{"encoder_arch": "efficientnet", "model": "image VAE", "dataset": "telescope images of galaxies (Galaxy Zoo DECaLS)", "train_examples": 44167, "image_size": 64, "crop_scale_min": 0.7, "horizontal_flip": true, "translate": 0.06, "rotation_deg": 10, "bottleneck": "kl", "downsampling_factor": 8, "encoder_norm": "batchnorm", "encoder_activation": "hardswish", "encoder_channel_attention": "eca", "encoder_padding_mode": "replicate", "encoder_depths": [3, 6, 3], "encoder_kernel_size": 3, "encoder_stem": "deep", "encoder_expansion": 6, "encoder_widths": [40, 56, 88], "loss": "l1", "latent_channels": 16, "decoder_norm": "batchnorm", "decoder_activation": "silu", "decoder_widths": [32, 64, 64, 64], "decoder_blocks_per_level": 2, "decoder_block": "basic", "decoder_attention": false, "decoder_upsampling": "nearest_conv", "kl_weight": 0.001, "init": "torch_default", "residual_init": "none", "optimizer": "normuon", "muon_scale": "original", "learning_rate": 0.022, "momentum": 0.95, "nesterov": true, "orthogonalizer": "newton_schulz_5", "adamw_lr_other_params": 0.0017, "gradient_centralization": true, "max_steps": 3700, "batch_size": 64, "epochs": 5.4, "lr_schedule": "linear", "final_lr_fraction": 0.01, "warmup_steps": 110, "weight_decay": 0.02, "adamw_weight_decay_other_params": 0.01}
Rows from block 1 of the decoder of a small image VAE, named by matrix and row number. Rows with one number belong to one channel. Each number is 128 + 24 x the weight over its row's rms, rounded and kept within 0 to 255. All counts start at 0.
After each channel's rows are labels from the 100 images, of 14976, where the channel reaches its highest value: "peak at" is the part of the image that holds the peak. Only what is clearly more common there than usual is listed. The data: telescope images of galaxies (Galaxy Zoo DECaLS). In brackets: how many of the 100.
# convs0: first 3x3 conv (decoder.mid.1.convs.0.weight, 64x64x3x3, each kernel summed), inputs 0-63
# convs1: second 3x3 conv (decoder.mid.1.convs.1.weight, 64x64x3x3, transposed, each kernel summed), outputs 0-63

convs0.53 [145 150  95 141 116  97 134  87 186 115 138 106 138 110 151 160  59 130 135 116 106 108 155 124 116 145 125 159 122 128 111 125 106 143 133  77 105 128 135 157 146 127 167 157 108 105 132 142 124 156 118 129 143  94  69 156 124 116 120 159 159 126 144 129]
convs1.53 [105  67  73 152 109 109 115 102  97 112 125  88  89  86 130 130 115 131 136 134 111 160 140  99 154 153 114 160 102 131 125 143 127 133 158 171 141 133 164 125  99 141 108  80 126 158  93 123 134 135 120  99 106 116 149 150 141 166 140 117 143 110 112 126]
peak at: bottom left (48)

convs0.55 [124 113 115  92 126 143 118  68 134 122 132 134 144 147  95 121  85 105 120 113  94 128 153 146 136 141 122 149 182 107 120  90 160 147 154 110 140 132 114 156 142 105 157 161 117 116 145 112 151 113 104 101 174 149 107 123 103  80 144 127 140 149 160 175]
convs1.55 [111 141 132 126 127 142 143 168 130 132 111 177 108 154 105 143 128 153 127 102 123 135 109  73 125 130 145 129 113  85 145  81 112  86  96 127 133 138 101 113 113 148 151 162 155  69  91 130 152 115 131 128 154 165 143  98 149 132 105 104 123  83 146 116]
peak at: top left (34)

convs0.13 [110 142 126 116 157 126 121  85 148 127 168 132 138 145 116 127  92 122 120 153  98 167 128  89 167 136 126 177 139 125  77 117 120 111 166 138 137 151 144 108 158 127 106 130  98  86 143 158 120 106  90 103 196 124 109 123 123 145 131 111 157 109 135 115]
convs1.13 [ 76 127  97 103 135  57 118 127 119 101 118  99 111  83 104 112 101 103  85 116 110 120 110  84 120 106 101 128 100 117 138 141  88 124 135 106 114 139 120 107 109 147  93  79 135 121 122 122 136 121  84 123 126 126 143 151 166 133 112 117  90 140 114 114]
peak at: bottom left (78)

convs0.43 [149  99  88 128 166 136 101 104  72 147 167 134 144 125 119 154 152 132 136 103 142 145 149 128 140 126 143 156 133  87 109  95 129 131 158 164 145 118 100 164 148 108 136 160 113  98  97 145 120 108 135 112 149 107 124 132  91  74 166  92 125 135 153 136]
convs1.43 [129 150 161 142 127 142 140 149 109 125 103 168 130 176 153 141 111 130 137 167 145 131 124 115 123 121  92 144 147 102  79 148 144 128 105 106 159 146 101 135  99  98 149 175 119 111 160 106 187 103 131 134 150 102 113  93 105 131  87 136 130  92 155 125]
peak at: top right (57)

convs0.6 [117 139 119 149 137 167 138 149 105 126 120 132 122 147 137 131 128 104 121 140 129 145 116 122  71 134 125 126 157 128 120 142  92 147 161 142  92 168  78 142 193 122 123 132 135 133 150 110 132 111 121 149 122 101 113 129 105 125 122 159  48  89 172 112]
convs1.6 [145 130 125 132 115 167 116 100 139 126 160 110 117 176  87 134 159 115 139 107 112 122 129 155 173 109 158 138 130  96 116 119  92 130 109 115 113  98  85 155 146 117 131 160 104 141  84 139  86 188  90 119 139 133 117  95 111 134 153  94 143 110 143 129]
peak at: bottom centre (97)

convs0.31 [148 142  91 172 133 158 129 127 112 126 148 129 112 147 124 122  77 111 102 154 134 162 171 108 110 132  98 127 158 137  87 128 101 136 140 134 139 143  96 148 133 123 133 150 127 146  73 156 153 120 148 133 115  75 120 147  79 118 166 170 132  98 116 110]
convs1.31 [159 126 149 136 104 170 178 149 174 127 110 160 115 153 123 130 152 135 144 125 126 164 162 127 152 150 157 139 119 115 120 115 137 143 104 182 119  94 124 132 159 141  88 122 140 103 149 102 114 120 165 161 117 105 145 126  86 145 134 170  86 104 129 147]
peak at: top right (45)

convs0.27 [215 152  93 127 148 146  76 106 121 120 130 138 133 159 117 129 106 111 111 133 115 124 125 102 129 156 134 126 176 139 110 127 110 134 153 145 119 125 112 139 162 118 138 178 103 121 109 123 161  81 132 119 107  90 113 137  98 136 182 122 109 138 126 116]
convs1.27 [131 130 167 172 126 153 147 171 139 102  87 173 118 128 139 117 132 138 160 141 145 140 139 199 138 176 157 115 140 147 130 130 160 159 112 153 129  99 130 131 141 117 143 144 111 135 103 134 142  97 161 153 130 108 136 103  91 130 154 134 135  89 170 133]
peak at: top right (83)

convs0.28 [123 149  78 115 156 133 117 108 145 120 151 129 162 150 116 128  86  63 106 109 117 128 123 127 136 159 127 113 164  95 108 129 155 108 136 137 144 156  81 168 129 113 110 160 119 104 150 130 124 142 131 136 132 114  78 118 108 116 171 157 125 163 175 134]
convs1.28 [152  92 130 108 122 123 117  85 154 132 148 136 152 149 141 121 108 187 134 100 139 111 121 142  99 127 133 137 114 150 155 130 157 113 115 103 138  97 101 121 130 144 166 108 119 150 148 122 116 123 174  93 134 179 150  93 192 119 124 100 164 130  94 106]
peak at: bottom left (45); bottom centre (25)

convs0.15 [155 137  89 115 116 109 144  77 160  92 124 105 136 126 151 137  94 114  86 172 112 129 142 121 127 108 121 161 167 123  82 119 127 151 136 105 132 121 109 161 168 117 137 141 155 105 100 108 124 163 159 159 146 100 116 126  84 150 147 138 167 106 141 133]
convs1.15 [148 114 112 108 144 136 141 121 161 131 166 114 127  95 144 140 126 166 163 102 131 119 124  73 153 136 138 163 115 118 129 137 155 104 123 156 186 131 138 138 128 116 103 137 171 148 135 122 112 136 218 131 137 138 138 156 111 130 160 132 151 164 117 150]
peak at: bottom right (85)

convs0.22 [137 158 112 153 133 120 131  91 149 112 117 131 147 106 142 155  78 119  96 122 132 135 134 116 163 169 159 140 148 116  80 110 115 105 144 119  99 115 158 173 128 110 114 137 132 104 168 123 163 127 129 109 166 119  48 107 110 135 114 149 137 154 141 122]
convs1.22 [ 77  94  96  99 118 139  95 122  82 139 171 134 109 150 151  92 112 115  94 143 125 117 111 153 141 170  86 133 114 126 127 182 155 163 157 156  95 147 136 126 146 154 154 134 104 158 131 153 136 120  98 119 128 133 138 105 155 104 128 112 135 118 113 102]
peak at: bottom left (40)

convs0.24 [150 189 113 172 101 117 116 136 116 116 144 128 123 131 150 150  65 110 102  95 110 164 136 123 123 151 122 149 121 153  83 124 106 109 149 141 113 151 114 145 198 101 125 150 102 101 109 131 154 123 152 158 132 114  93 137 127 158 129 125  99 112 137 132]
convs1.24 [135  68 119 129 120 154 148 124 151 115 125 168 133 176 105 131 178 173 127  95 164 124 179 164 129 153 171 124 125 147 128 138 126 174 109 145 142  83 126 137 146 151 119 136 138 150 123 147  69 146 120 127 144 138 131 130 132 122 157 107 116 118 116 115]
peak at: bottom right (63)

convs0.63 [125 145  81 134 106 117 159 128 100 118 160 112 141 122 139 166 127 141 117 128 103 142 167 115 118 183 128 128 114  87  69 129 148 127 155 185 124 113 136 134 167 136 125 102 116  71 110 121 132 106 147 155 127 117 128 131  83 128 175 147 114 138 113 128]
convs1.63 [134 119 155 142  97 133 130 115 154 122 163 106 151 111 122 154 186 123 149 143 139 151 110 115 160  92 131 155 136 134 131 143 133 164 147 113  91  91 113  97 103  61 148 177 149 137  92 123 117 118 119 164 146 152 140 100 130 155 107 134 128 123 149 165]
peak at: bottom centre (34)

convs0.3 [155 112 127 127 120 149 145 108 126  96 164 116 138 136 118 131  99  75  99 112 102 171 140 116 145 108 140 136 130 100  56 108 153 111 155 125 149 135 100 130 133 111 118 162 151 127  93 156  97  94 136 132 175 163 139 123 152 117 142 106 154 141 173 127]
convs1.3 [ 87 119 118  85 140  91 132 135 112  98 102 129 109  67 115 111 150 100  95 119 109 119 111  97  79 128 111 128 113 150 109 117 130 110 116 111  86  84 118 103 103 142 122  92 126  98 135 135 117 115 124 129 122 119 130 192  92 124  97 125 127  85 125 139]
peak at: bottom left (35); middle left (26)

convs0.62 [138 138 107 108 149 124 150 122 154  96 164 124 115 149 128 153  94 107 113 133  93 156 103  83 127 131 157 175 126 179 121 107 116 125 155 146 115 160  98 134 169 146 134 141 107  99 146 136 134  94 135 146 120  97  86 116 101 124 134 164 184 112 123 100]
convs1.62 [131  73  64 124 145 112 118 106 111 173 151 117 146 160 105 115 132 137 147 164 148 128 126 119 146 103 105 131 107 163 118 167 145 132 113 139 150 122 142 139 119 143 128  86 150 149 150 114 124 166 115 111 104 172  88 141 150  91 140 139 131 178 113 107]
peak at: bottom left (57)

convs0.4 [153 137 107 146 154 101 107 115  99 185 157 136 125 136 129  97 133 140 160 116 104 139 138 101  91 190 149 157 113  94 116 123 106 149 155 128 119 135 100 130 145 123 145 112 137 158 140 155 120  71 140 124 132 130 150 107 131  52 128 144 115 123 136 108]
convs1.4 [126  99 141 162 118 115 133 112  94  99 134  91 148 160 125 119 134 114 121 111 130 144 126 196 130 129 132  76 151 124  95 143 114 164 155 147  95 157 113 164 152 126 147 182  94 104 133 138 138 163  86 131 146 103 109 107 110 150 140 167 138 130 134 119]
peak at: bottom centre (92)

convs0.49 [196 107  81 118 162 134 131 107 152 117 131 111  99 138 156 147 105 108 111 141 116 133 158  62 132 149 132 132 182  98  98 117 102 130 138 146 100 119 100 156 134 122 103 146 142 111 168 118 128 126 152 178 157 118 116 116 136 134 143 116  98 137 125 119]
convs1.49 [185 102 155 141 145 105 158 126 137 138 133 129 115 149 116 137 105 156 157 150 155 114  88 124 101 160 165  84 122 152 132 143 118  79 134 133 149 143 106 160 130 127 136 162 105 148 153 132  82 111 132 128 167 123 133 161  74 107 120 147 145 149 161 133]
peak at: bottom right (41)

convs0.61 [174 139 106 126 155  78 107  87 119 104 151 100 140 136 143 124 123  86 127 120 108 122 173 152 119 180 153 144 163 120 104 123 142 117 146  95 140 119 117 159 145 130 117 157  77 113 169 139 118 158 118 129 138 116  87 104 119 140 149  90 105 153 131 144]
convs1.61 [167 140 124 165 134 160  98 192  99 117 111 146 117 138 125 123 128 154 157 127  96 122 138 164 140 145 165 123 137  89 163  87 132 145 129 122 118 169 130 157 113 151 131 151  98 117 100 158 160 149 151 159 128 132 133 100 127 154  72 148 109 123 129 140]
peak at: top right (33)

convs0.29 [162 124 115 121 145 162 145 104 113 102 144 100 128 142 131 108 128 100  82 144  77 153 180 132 131 119 123 111 155 142  91 144 137 180 154 126 146 155 102 161 138 102  96 167 109 125 113 101 108 132 157  80 148 134 109 123  88 128 155 108 134 147 125 142]
convs1.29 [147 126 141 147  70 173 117 133 137 159 132 141 128  99 120 117 144 142 147 146 126 155 132 169  90 149 130 152 119 145  99 129 163 175 106 157 101  63 141 118 168 143 142 105  71 135 132 146 109 134 148 132 116 119 148 129  95 124 136 115 125  85 128 135]
peak at: top right (47); middle right (28)

convs0.18 [ 75  96  95 147 145 124 145 123 148 132 143 103 150 192 130 133  91  82 124 146 124 127 114 155 109 139 112 123 135 122 116 127 105 172 190 123 125 148 111 122 105 141 123 109 102 131 170 138 156  91 134 118 162 147  83 110 136 147 129 124 114 153 152 105]
convs1.18 [120 158 164 128 134 107 156 171 120 133 122 146 151 198 184 136 103 120 133 138 167  84 119 103 115 136  76 138 135 101 134 105 143 122 144 128 116 184 128 116 149 143 116 119 149  94 144 120 136 118 129 129 155 133 123 107 104 114 187 123 111 146 140 118]
peak at: bottom right (35); bottom centre (28)

convs0.41 [129 133 111 117 149 130 105 100 163 133 165  99 136 148 158 133  97  92 116 140 121 137 144 105 128 114 102 163 155 152 116 125 134 145 161  81 120 136 108 117 194 108  97  95  99 111 106 128 145 132 124 131 131 134 102  96 114 188 167 118 172 115 129 106]
convs1.41 [106 130  85  93 123 108 129 112 121 132 151  95 161  67 151 128  96 140 123 106 137 108 124 109 139 115 105 154 138 158 145 127 145 123 132 119 140 114 138  94 157 118  93  89 149 180 126 147 107 133 173 125  91 136 113 137 159 104 157 113 157 181 112 143]
peak at: bottom left (52)