Weights of a small image VAE: encoder norm batchnorm, decoder norm batchnorm.
Rows from block 6 of the encoder, named by matrix and row number. Each number is 128 + 24 x the weight over its row's rms, rounded and kept within 0 to 255. All counts start at 0. Numbers have three digits each. After the name is the row's rms in percent of the matrix's.
# convs2: project pointwise conv (encoder.blocks.6.convs.2.weight, 56x336x1x1), inputs 0-111
convs2.0 096:141108135141130143036158103167127118136136122151111109152117105133147137085135176117123128117154148105099156140136131107117151141119150122115140136181151128114140115159139088161145132099120111101154138122143149123118169149145078101147133122181144083145136164120171138156124140087142085156143158153132122148087133117113133122141133124110
convs2.1 097:093119109178142137135094118156177123108137147144150171112138108139157101087123145106135154140154168102160111132091144134131165073139104137088143109123126110103123100111139098174125123157138140139116129139142102129145119135151112142123140121153135148142164116143105096133090140123099104105123130104179133159156169086166123141124088181125
convs2.2 109:150083123180143100145105157135102091117124145134145146142121174133111077177134121109106138109113143110152133118118094094135120132096086141109095137109098162136116130161153110147157136116107130168122101158146115159130132109111115091143158152151135123136135092164112110135136106162104114124127106117134134111142123139140137121115139076120
convs2.3 098:134110084149134110068138135150122142154097142120137148166113081117139121142126137164150167158129090118120151108130159120119158162148137113097162148136128132116134166077113108126148139094156164119146140117098163098131125114147116144149171099099125074125170111116142115090121121138137178133133107173128136129094125140099075175099060115106
convs2.4 108:139093150145156138081111143141152111132172149137143182147175122130141158091107167127109106118149136144109117132128136104143119162143138160137129133143150071111093168084138076159166137119096162135130145130130127103127110139143140095126106135128122187132160120150154113119097134130098165126126125115167139157145112144143147151117050130133
convs2.5 104:117095101110105140079133130132078130129188137117115104114103072107122149128139115135134153125086107145097155111142207149132148103120165116095114140160143092099162138139132166147123124153169109151112151151132152154119121130068112100145224169159157121121133140134139132115102144127110116142147148134101153116148165082125126165127129120104
convs2.6 101:115171151131101130052104164113113120078079142122151144078104144130130136087088152158129126118137089139125115087105135152103190102151142126169110143110126144130130165144172068108093143153106150140115158096112098064134102125146132142152135131111114109203086131120132102121136138105127118114120123133155143143133148115159162136109165157113
convs2.7 100:149096098135121127092127154149115143117139149153117114128107125124108167127152140131121136135103127111159133156111113146128140188110130137095154137147134128098129170110125126124122126175132109131128152122136132162119107122140214125152091091151137122102124163102129142137097140126174202122089111107119117168118116114135150126107112149102
convs2.8 102:115114068149125142113146085174081147131092137136115096147115112109100124151107186126140157158132134086105158129131157116135156110136152105073138143123120128077169139129119149130136124130144096116132161124093100129121113126168124120167136166133149113140103170113132131128112155119119075130096101138110145143120095132089056126103115085145
convs2.9 096:142091100130156096137107056159184143126100128100146104102153114153113115109089158130138165161109142133108103115067122116153168094149150146114149123089148163129124124137189094131152125127090170145109139110128102134131153133157110126141141158096130116097099198143130111136141093155106100109133116110189112120154118125141144108094147118113
convs2.10 095:122100128137132104202141144123131123152112157096137111120117079092104114153127120151104140113115118130112147124139110111111178133154143097094130137161138147132145167155103104115128119137101157079156150158091148103136093080155088122096159110096154076155106137120143101151125126137136134139129133130140140087072120131134104187146135126082
convs2.11 101:140136186126116069164118071110119177121127144127106132108171105155136087126153166137125132148144120193133111121112144126125158138108123171150140113103103161130148132135173070153136107162089120144102143128155125088105106120120155097113118122110122141143131120106093109116141085125094147113071123102166139143123117161190126113100123121127
convs2.12 095:120115152089132102112119102114141120140126156093104142154170135148162108171133173189104135149121128124144097105108123129149153165133115179106109111109121095136136141092163142121116122092129141153129106120140121121140113133130156129112107115123116134139137128134130150095161147124081076123126100108156129127169104122157129143135115133143
convs2.13 099:145133113121123095094123113121110174078089119135101146109102124093113133179177111116125107142082110120105146154156139174114152142143111116122164156128136150112128167114123094087123135145174131106117147106100152089135136132174150122145108114114143122121132140118100110185122123120142098122146146125123149136086159094118119141118099121093
convs2.14 103:101091133153157140136126154168109130116159135108169162087163143174129122159128125099145160142159141116051123137125169119159084097105179122083087133131071138174160108125136135178155128143100128154115114144168121055095128136121115117165095164094119146112071098152097113114130133165135117113130103143128124114172113134123131133103112141132
convs2.15 099:130112136153138101158131140150145142134109115174134158058168149165147133129092134126096104126073117142105123124107133112124109128121144136114110123140098134136133087108157103155159150148126151113134130141156120133101073146080168155122097126108129136147130147142109120116123122195127131126101095101140124133127183127123125124105109129150
convs2.16 095:145123102162109105154113161144109142132120140169130118145122116124121127120137120179120116145089119099116144159101122148137158147146139104121177130142166162077158138128099152081104143143118159136111157124103131064106111136143159145129126071140141136132123198133126165161099127085125137097149117133092162130119178102095107138148137117136
convs2.17 105:134155158127139104138110170114123143130094127114134156107137116131137141167119156158154120145161141126118091122147165174142123123117082129131109105103127155144122155152126112121126121147116127155099105111172095100138108123087184121119125127136135139142110154159134082136123085146089133096132144096137129084127125096117166119131147125107
convs2.18 093:121139151133120162146151122123099148130078118150113104126118165113150134127125059173120101121073115076100138129104114125098142159119126122157174122123106194101140153180116132133114146154127140139157117090133146165097099103159166085147143143176136139075125106135161136183116139103127119158119131116114156146113122127083169141140132071097
convs2.19 097:110115107115138136139158158112113142128147135140118108147111059085151180165140120099123145158103159113163146149114119129139131166162137140097118127134120057090122099142083081135108122112142130128152168087099148149117112154118122180134113102128148086100152147131119152081087149129126082129120137144092113166112109133101137168098100131120
convs2.20 096:122094115101142163117117127126143114132155151143147156104141125121107129100134168140105138119122115111129094113108174117131121107127113121138099100087099117125096144122140125135166102100128122176142131123134136146119133125078117082120108163171108121111126137148163123126114137114141101119104109118146095134161087116100156092105097159158
convs2.21 091:154126158144102139224095085097157099128123101144109168072133125148121131174081091110139121162113148148150114135110136155144099078135125136092112111109102130159093122098145098122134118113090127126133150129171123113130099152105116125130109104130109163135142139122101157107130127175142169094140136129130133165155166167132142111143120138119
convs2.22 104:160156115198155158094114063162128155132101134156106120134157138137118081131141106100102128148072130141088154137140060123144148166126180135107125150138181117145123154126108127111143154152129157099119145088082138111092101129154135137145150086110154095103126130118125106104109147123112112141135106137138151158136097149101093142151118068112
convs2.23 095:118128153140131094128089087107109084126115146129133130110152083162120117127123172160125127126133159125098123102105149104161128145128143111110123106107145151094118141115159101130165117161075158145113134167115117109102122138181142148163055117089127138166129138150080138102124108131129133107113110106155111105127136128140111146100117138108
convs2.24 096:108167077171110086140144126154102107133154117213138145112105116097166160145111153132148153102160110103148144157131125148132145159145119112036148125124091158121129140096121168141159135162091133147142127116124118136114162126120137163129176138129143129136145152147063117145120133103114140141157120091125123099118164101069105135137121118110
convs2.25 093:120174092176085102182163142111119131113160134140136122112123108118125112098097148132137150119120131117120156133120135084119097116134148104092143144119122147116142161094097112139146173125169127123125124129127141112120169126184154085139082154137124088119090137115112121139095147092154077126132149124116133141139146140129111158151191145106
convs2.26 114:135117156122089093099133087084160115097171150107079098077182145136136068107159162137110133109098150150141120129119165154099144088112122182123152129109100119153194162150169118156140118126122126165114097095143131162143115164129108106121152125171129162104143106134178116109176127116100134091119092107172112143155139134167134108077125125124
convs2.27 103:129146106154080123148112135152100131137164097144131113147103140111155092128144162127127144134104132098130154122126088100157120210120080109074108134124109166141137165121119124167145143136157123123133156166156160110139092095125164133122160121107136109104103148135162131158097121066108190121157144159131146117087120116119129158156144087128
convs2.28 101:168076136162136134096144156151124121108099136148087144100119105078136123158154125174149146113107122122135139133114125124113134102126158117109106150116176112100153128139142095084140169133133142142143127116118139185098096116173112118128140129173154114070146136126141134134082145058157122151136133115131151112088077149152150134119132098107
convs2.29 104:125154132128148134134101115145116151143107172094132153090161113118127114107129150135104177158107127129119114098124121160122167101160117147119119121115150117114123110145122093103141113107129162143115137155142107037110135109105069115163095149146103137159082150138114134122146055140108130111090142173160100107136109191159155071108138122125
convs2.30 097:134140094154146102179080121170124081183168144129099142108145186149138056143147141119113149138144136115149135094104133156116154163122123158084130098125098165113114116131145112124143105157110140130121155123182098130150122166105147164135140104150124113142156170130087157147123118154113179090136096093106103157117124125118120140119141080133
convs2.31 096:166108128110102095117157083113082144149138119097111114083099086100134147080141156155119123105121163130159152136126141144140143068111114089128128110091131111101165123137108139156134121124135090120129174144110142167107109121114148129117140122143140127110140132112108099134125128079103177125129140116138137121072148133111113136180101109118
convs2.32 097:128152170135135101141118126133116144163141118109156165086133123173143137129135121131136148097102113129112120089085125127153145113149138143150105110082126130096112148148141068140125135097115136121070127160173095142132162133136114105165118130078125116138129152130142195132120114113102146095164116118170145079135159158143154121099117123131
convs2.33 093:105114157118125102154084161118101136104138116108154150118142079151122160109138153143115127154138140123136113090082134148163149147129147131090162125138143108135123128152143101093060126094114124156094123114137137137112144113107139136179123141102118121129076107113086125113174086133100132109145114181169103153124115163103148112137124107141
convs2.34 097:122144118136098104119120203093159131097132139128149138198169091159122121140079150139116125123158174124171142108135119124144133091126131124172145128145135138146103140117166163110171132084140097161125116143169132099101146099169117150124103162125126158138133114164130124141128135125116090132144110140148100091177142088163153154106143147101
convs2.35 099:137105097116136140085120139167109182101110126115155144102080171126125135125138100127151091130146131109116114122102093138143148163128127080089117142137166179118159121153111101110109161137110147100111120123087121115131113144153146140169147110168160091127136121124138143144114083098098120124184162158147153084099145114141063125172098108085
convs2.36 099:117168134119147084078121142149145137153127148103131121112125148109120109160114110108137169135183145129162135103110086093141129120124123121119171111134152160140138114144138093103160131122119156139139145147114120113143126161103120112146094126155131154137126173139113141138142125142092104134133068151131136139135131154104098111112149117147
convs2.37 104:142116143119155159143145094142095091134163116151119119123126139102135118108140162115150093097125083085157151137157139160142179134095121105104158142124133144084132135145104103157108155159107148103138132119129162137153126160141074128141123118173156098090071168130127107140111112084161144145162141135097146153083131114106136130154118113134
convs2.38 099:144127106091110105145135124137041129108128126136135106096117129109128108123141164138108120154150122150154140143135116108130164162123146111096136136115103134095118141149087087116165116143157128130151116139112136168119147150190111082169113128126127077150088141122123128141118119138164152135114136125125127155061086109119110130115162124134
convs2.39 104:109154126160148106087152166158144131115139161132146151118147142123106138090131130116108120102110151156155144094110121105139132077145157146127147124106115123126141148128148126144149123124091141180137116141109107147112162167092080125107158108085125146140110176164074123089123139128085129102144090145141107081169156083142109138105157118121
convs2.40 102:147101119115153151131112138159153150125146125126140147121143162124112133116104126147129110131119155132101101124093143109109130121138129119115129099113112140126157072136189079140105111142154153126162136149151142091161134117139097098149133166120102163130114146130088098117134147097131085083120132157142131188138113109173161119095102133128
convs2.41 106:106141100130110146146142082161140136114106141155114129103105082117085109122133106125120137165092130118148144133132140095126133199140086129078120138169095131099107147095097118147157130134119143093136139132092151111089133107148124116147154153124129128097138191149195147123113178126130118148119130153140140128150108143132100141134102072095
convs2.42 107:128056159161171124097104142130096115123109127111163151138104106138102116186075161126111138134112128164120127124117139124182123098159085117135144126157117106076125143112159113103150119156106128144097108140166128122121173126115113151117059082074125150159109141147108098103119184144130153109128092136138115093164118106141157141126113122144
convs2.43 108:120171091106133149077116133124104177128137152107128131132099109097168130176120102141142142101118110113087126123124095112125099095146144121135152137126144136070123138150066126145111137115158121094119146106091136123124128130136093136127157084104167111120129162108118134111122129109135146148120171145148128095096075129175101140122149129105
convs2.44 093:087132180123123129084132145099129119142126129155166164140167159181133102124137099117066160157119156146109140113110139108166116170129120145138081133141073124158091189085147126099149112110094122170130122140166117137121153095137048114160108113139096102150106172143110127135164146141121110125163136155157100136116152119136148121128147154117
convs2.45 099:112109119132142117096118136135098160159100115185104107106119107094148114145144122126160136145128135111092155142150101140132128156123124153091120128123084153131137132131126182114078140144151143142133130140135157123129118132102134129169082105099169132112164124107159138124128177079125150132170176106108155107120134096130090157171121105130
convs2.46 099:089150127139119121165119157145115121128165131144151167103135119169129116142109192119112100113111134120082121130105129133147111093175109131135141126113098165114125126128154099129155125114153152121118162147130102118131110169130096111161132132137122142174166143134125080117141100144075114113159132114145133124141142115153130124112126148134
convs2.47 104:123148104151087109141127105111127141141146125159126104107094106140157136152134157149128133117121110106068148133160149140118129128123104103125107144136118139095109138147131126102119135137134107120150171145133145133103178156159166123151100127137156071128135164135102147173105158133105129140149154110135147105135133119116148155146121117076
convs2.48 101:114141156119153094140121128117116133102162112103154160110154127166128092137118132101067153106102112128137130128071130147137172118116174097146136115110124161112165177143115087138135110086101160146137125127150120158131175144079103104149169129121137114119174092111134127113124127134144176097141110095161135085131148145143126120123172126156
convs2.49 103:133102119157119144137137145140075164150146123139123121134106103129102142119124135135130112121131128114137124145132113161102135130122098084114182154128126091120141138161094093140140151120133106124152135100103127093086090151114103115134134126136169127101123174132110123129123118095157130117121120162117139081087162113096095150139102114094
convs2.50 095:126127118178120093178078182133074121139116102134131129123128154118148081140126146161128119131167103156106110119096185164171141142125119146083123103138105126133125179104150112137145109106149155163115124117156103124121121125079131140156144120120117118146129147131101140129127121103135140123175111127123123114170180116138142119106122141129
convs2.51 098:118110110130147126169087122122147128096101128133143148119109160142149104135113162112121138136120164109134114145087156114160131155138153148131100102092115071137137169139138124118150116106121124102137100110112092171122127152169123091165096130115109149131133159156150139090139145166100127097134140141145079129172159127143084120117172102126
convs2.52 104:121144130101145081149127163117177110134157118096129130117131125139122082155151157099078166124107115122149103110091122129116146109163137130139108117107090130128082161155158098142140135137123147123148097110174129136133145134127095106141136172117123107157104137133066162120149107167103115125108118092145129172122155124156139110116110113159
convs2.53 096:133139117135138107132124192120139098158087083193146135131140151148154115121083113092128142114121149150158126157137111119139147116140155134164089108117109167136156125147145102126167107137149134162127109158159098127097172146144097124137155126102124150137133156125128111141122118135108117115152155104165103134160167121180152105115136124119
convs2.54 099:139158160131136143135104100145139166143164146138124146112146127158103047116120146081147161134103129128068116129105171156102150112137169179146114114124109100096109121125144122109154161095115130156142100138136096090129127112155064105134039136147116121149142135137152139131143122128094122085114118124144123172140148106172135124099116140123
convs2.55 109:113126153156110098156101100122135121124147141144158165087115170107102079186141159110080114130122136179100119119117121124168108147176156158139089114093122102120145123115149147149184111124110150149108168157154117136149129127077078149146139169119103114160099132140175133136152131157115097091107074089147122156134148123126131115097125143138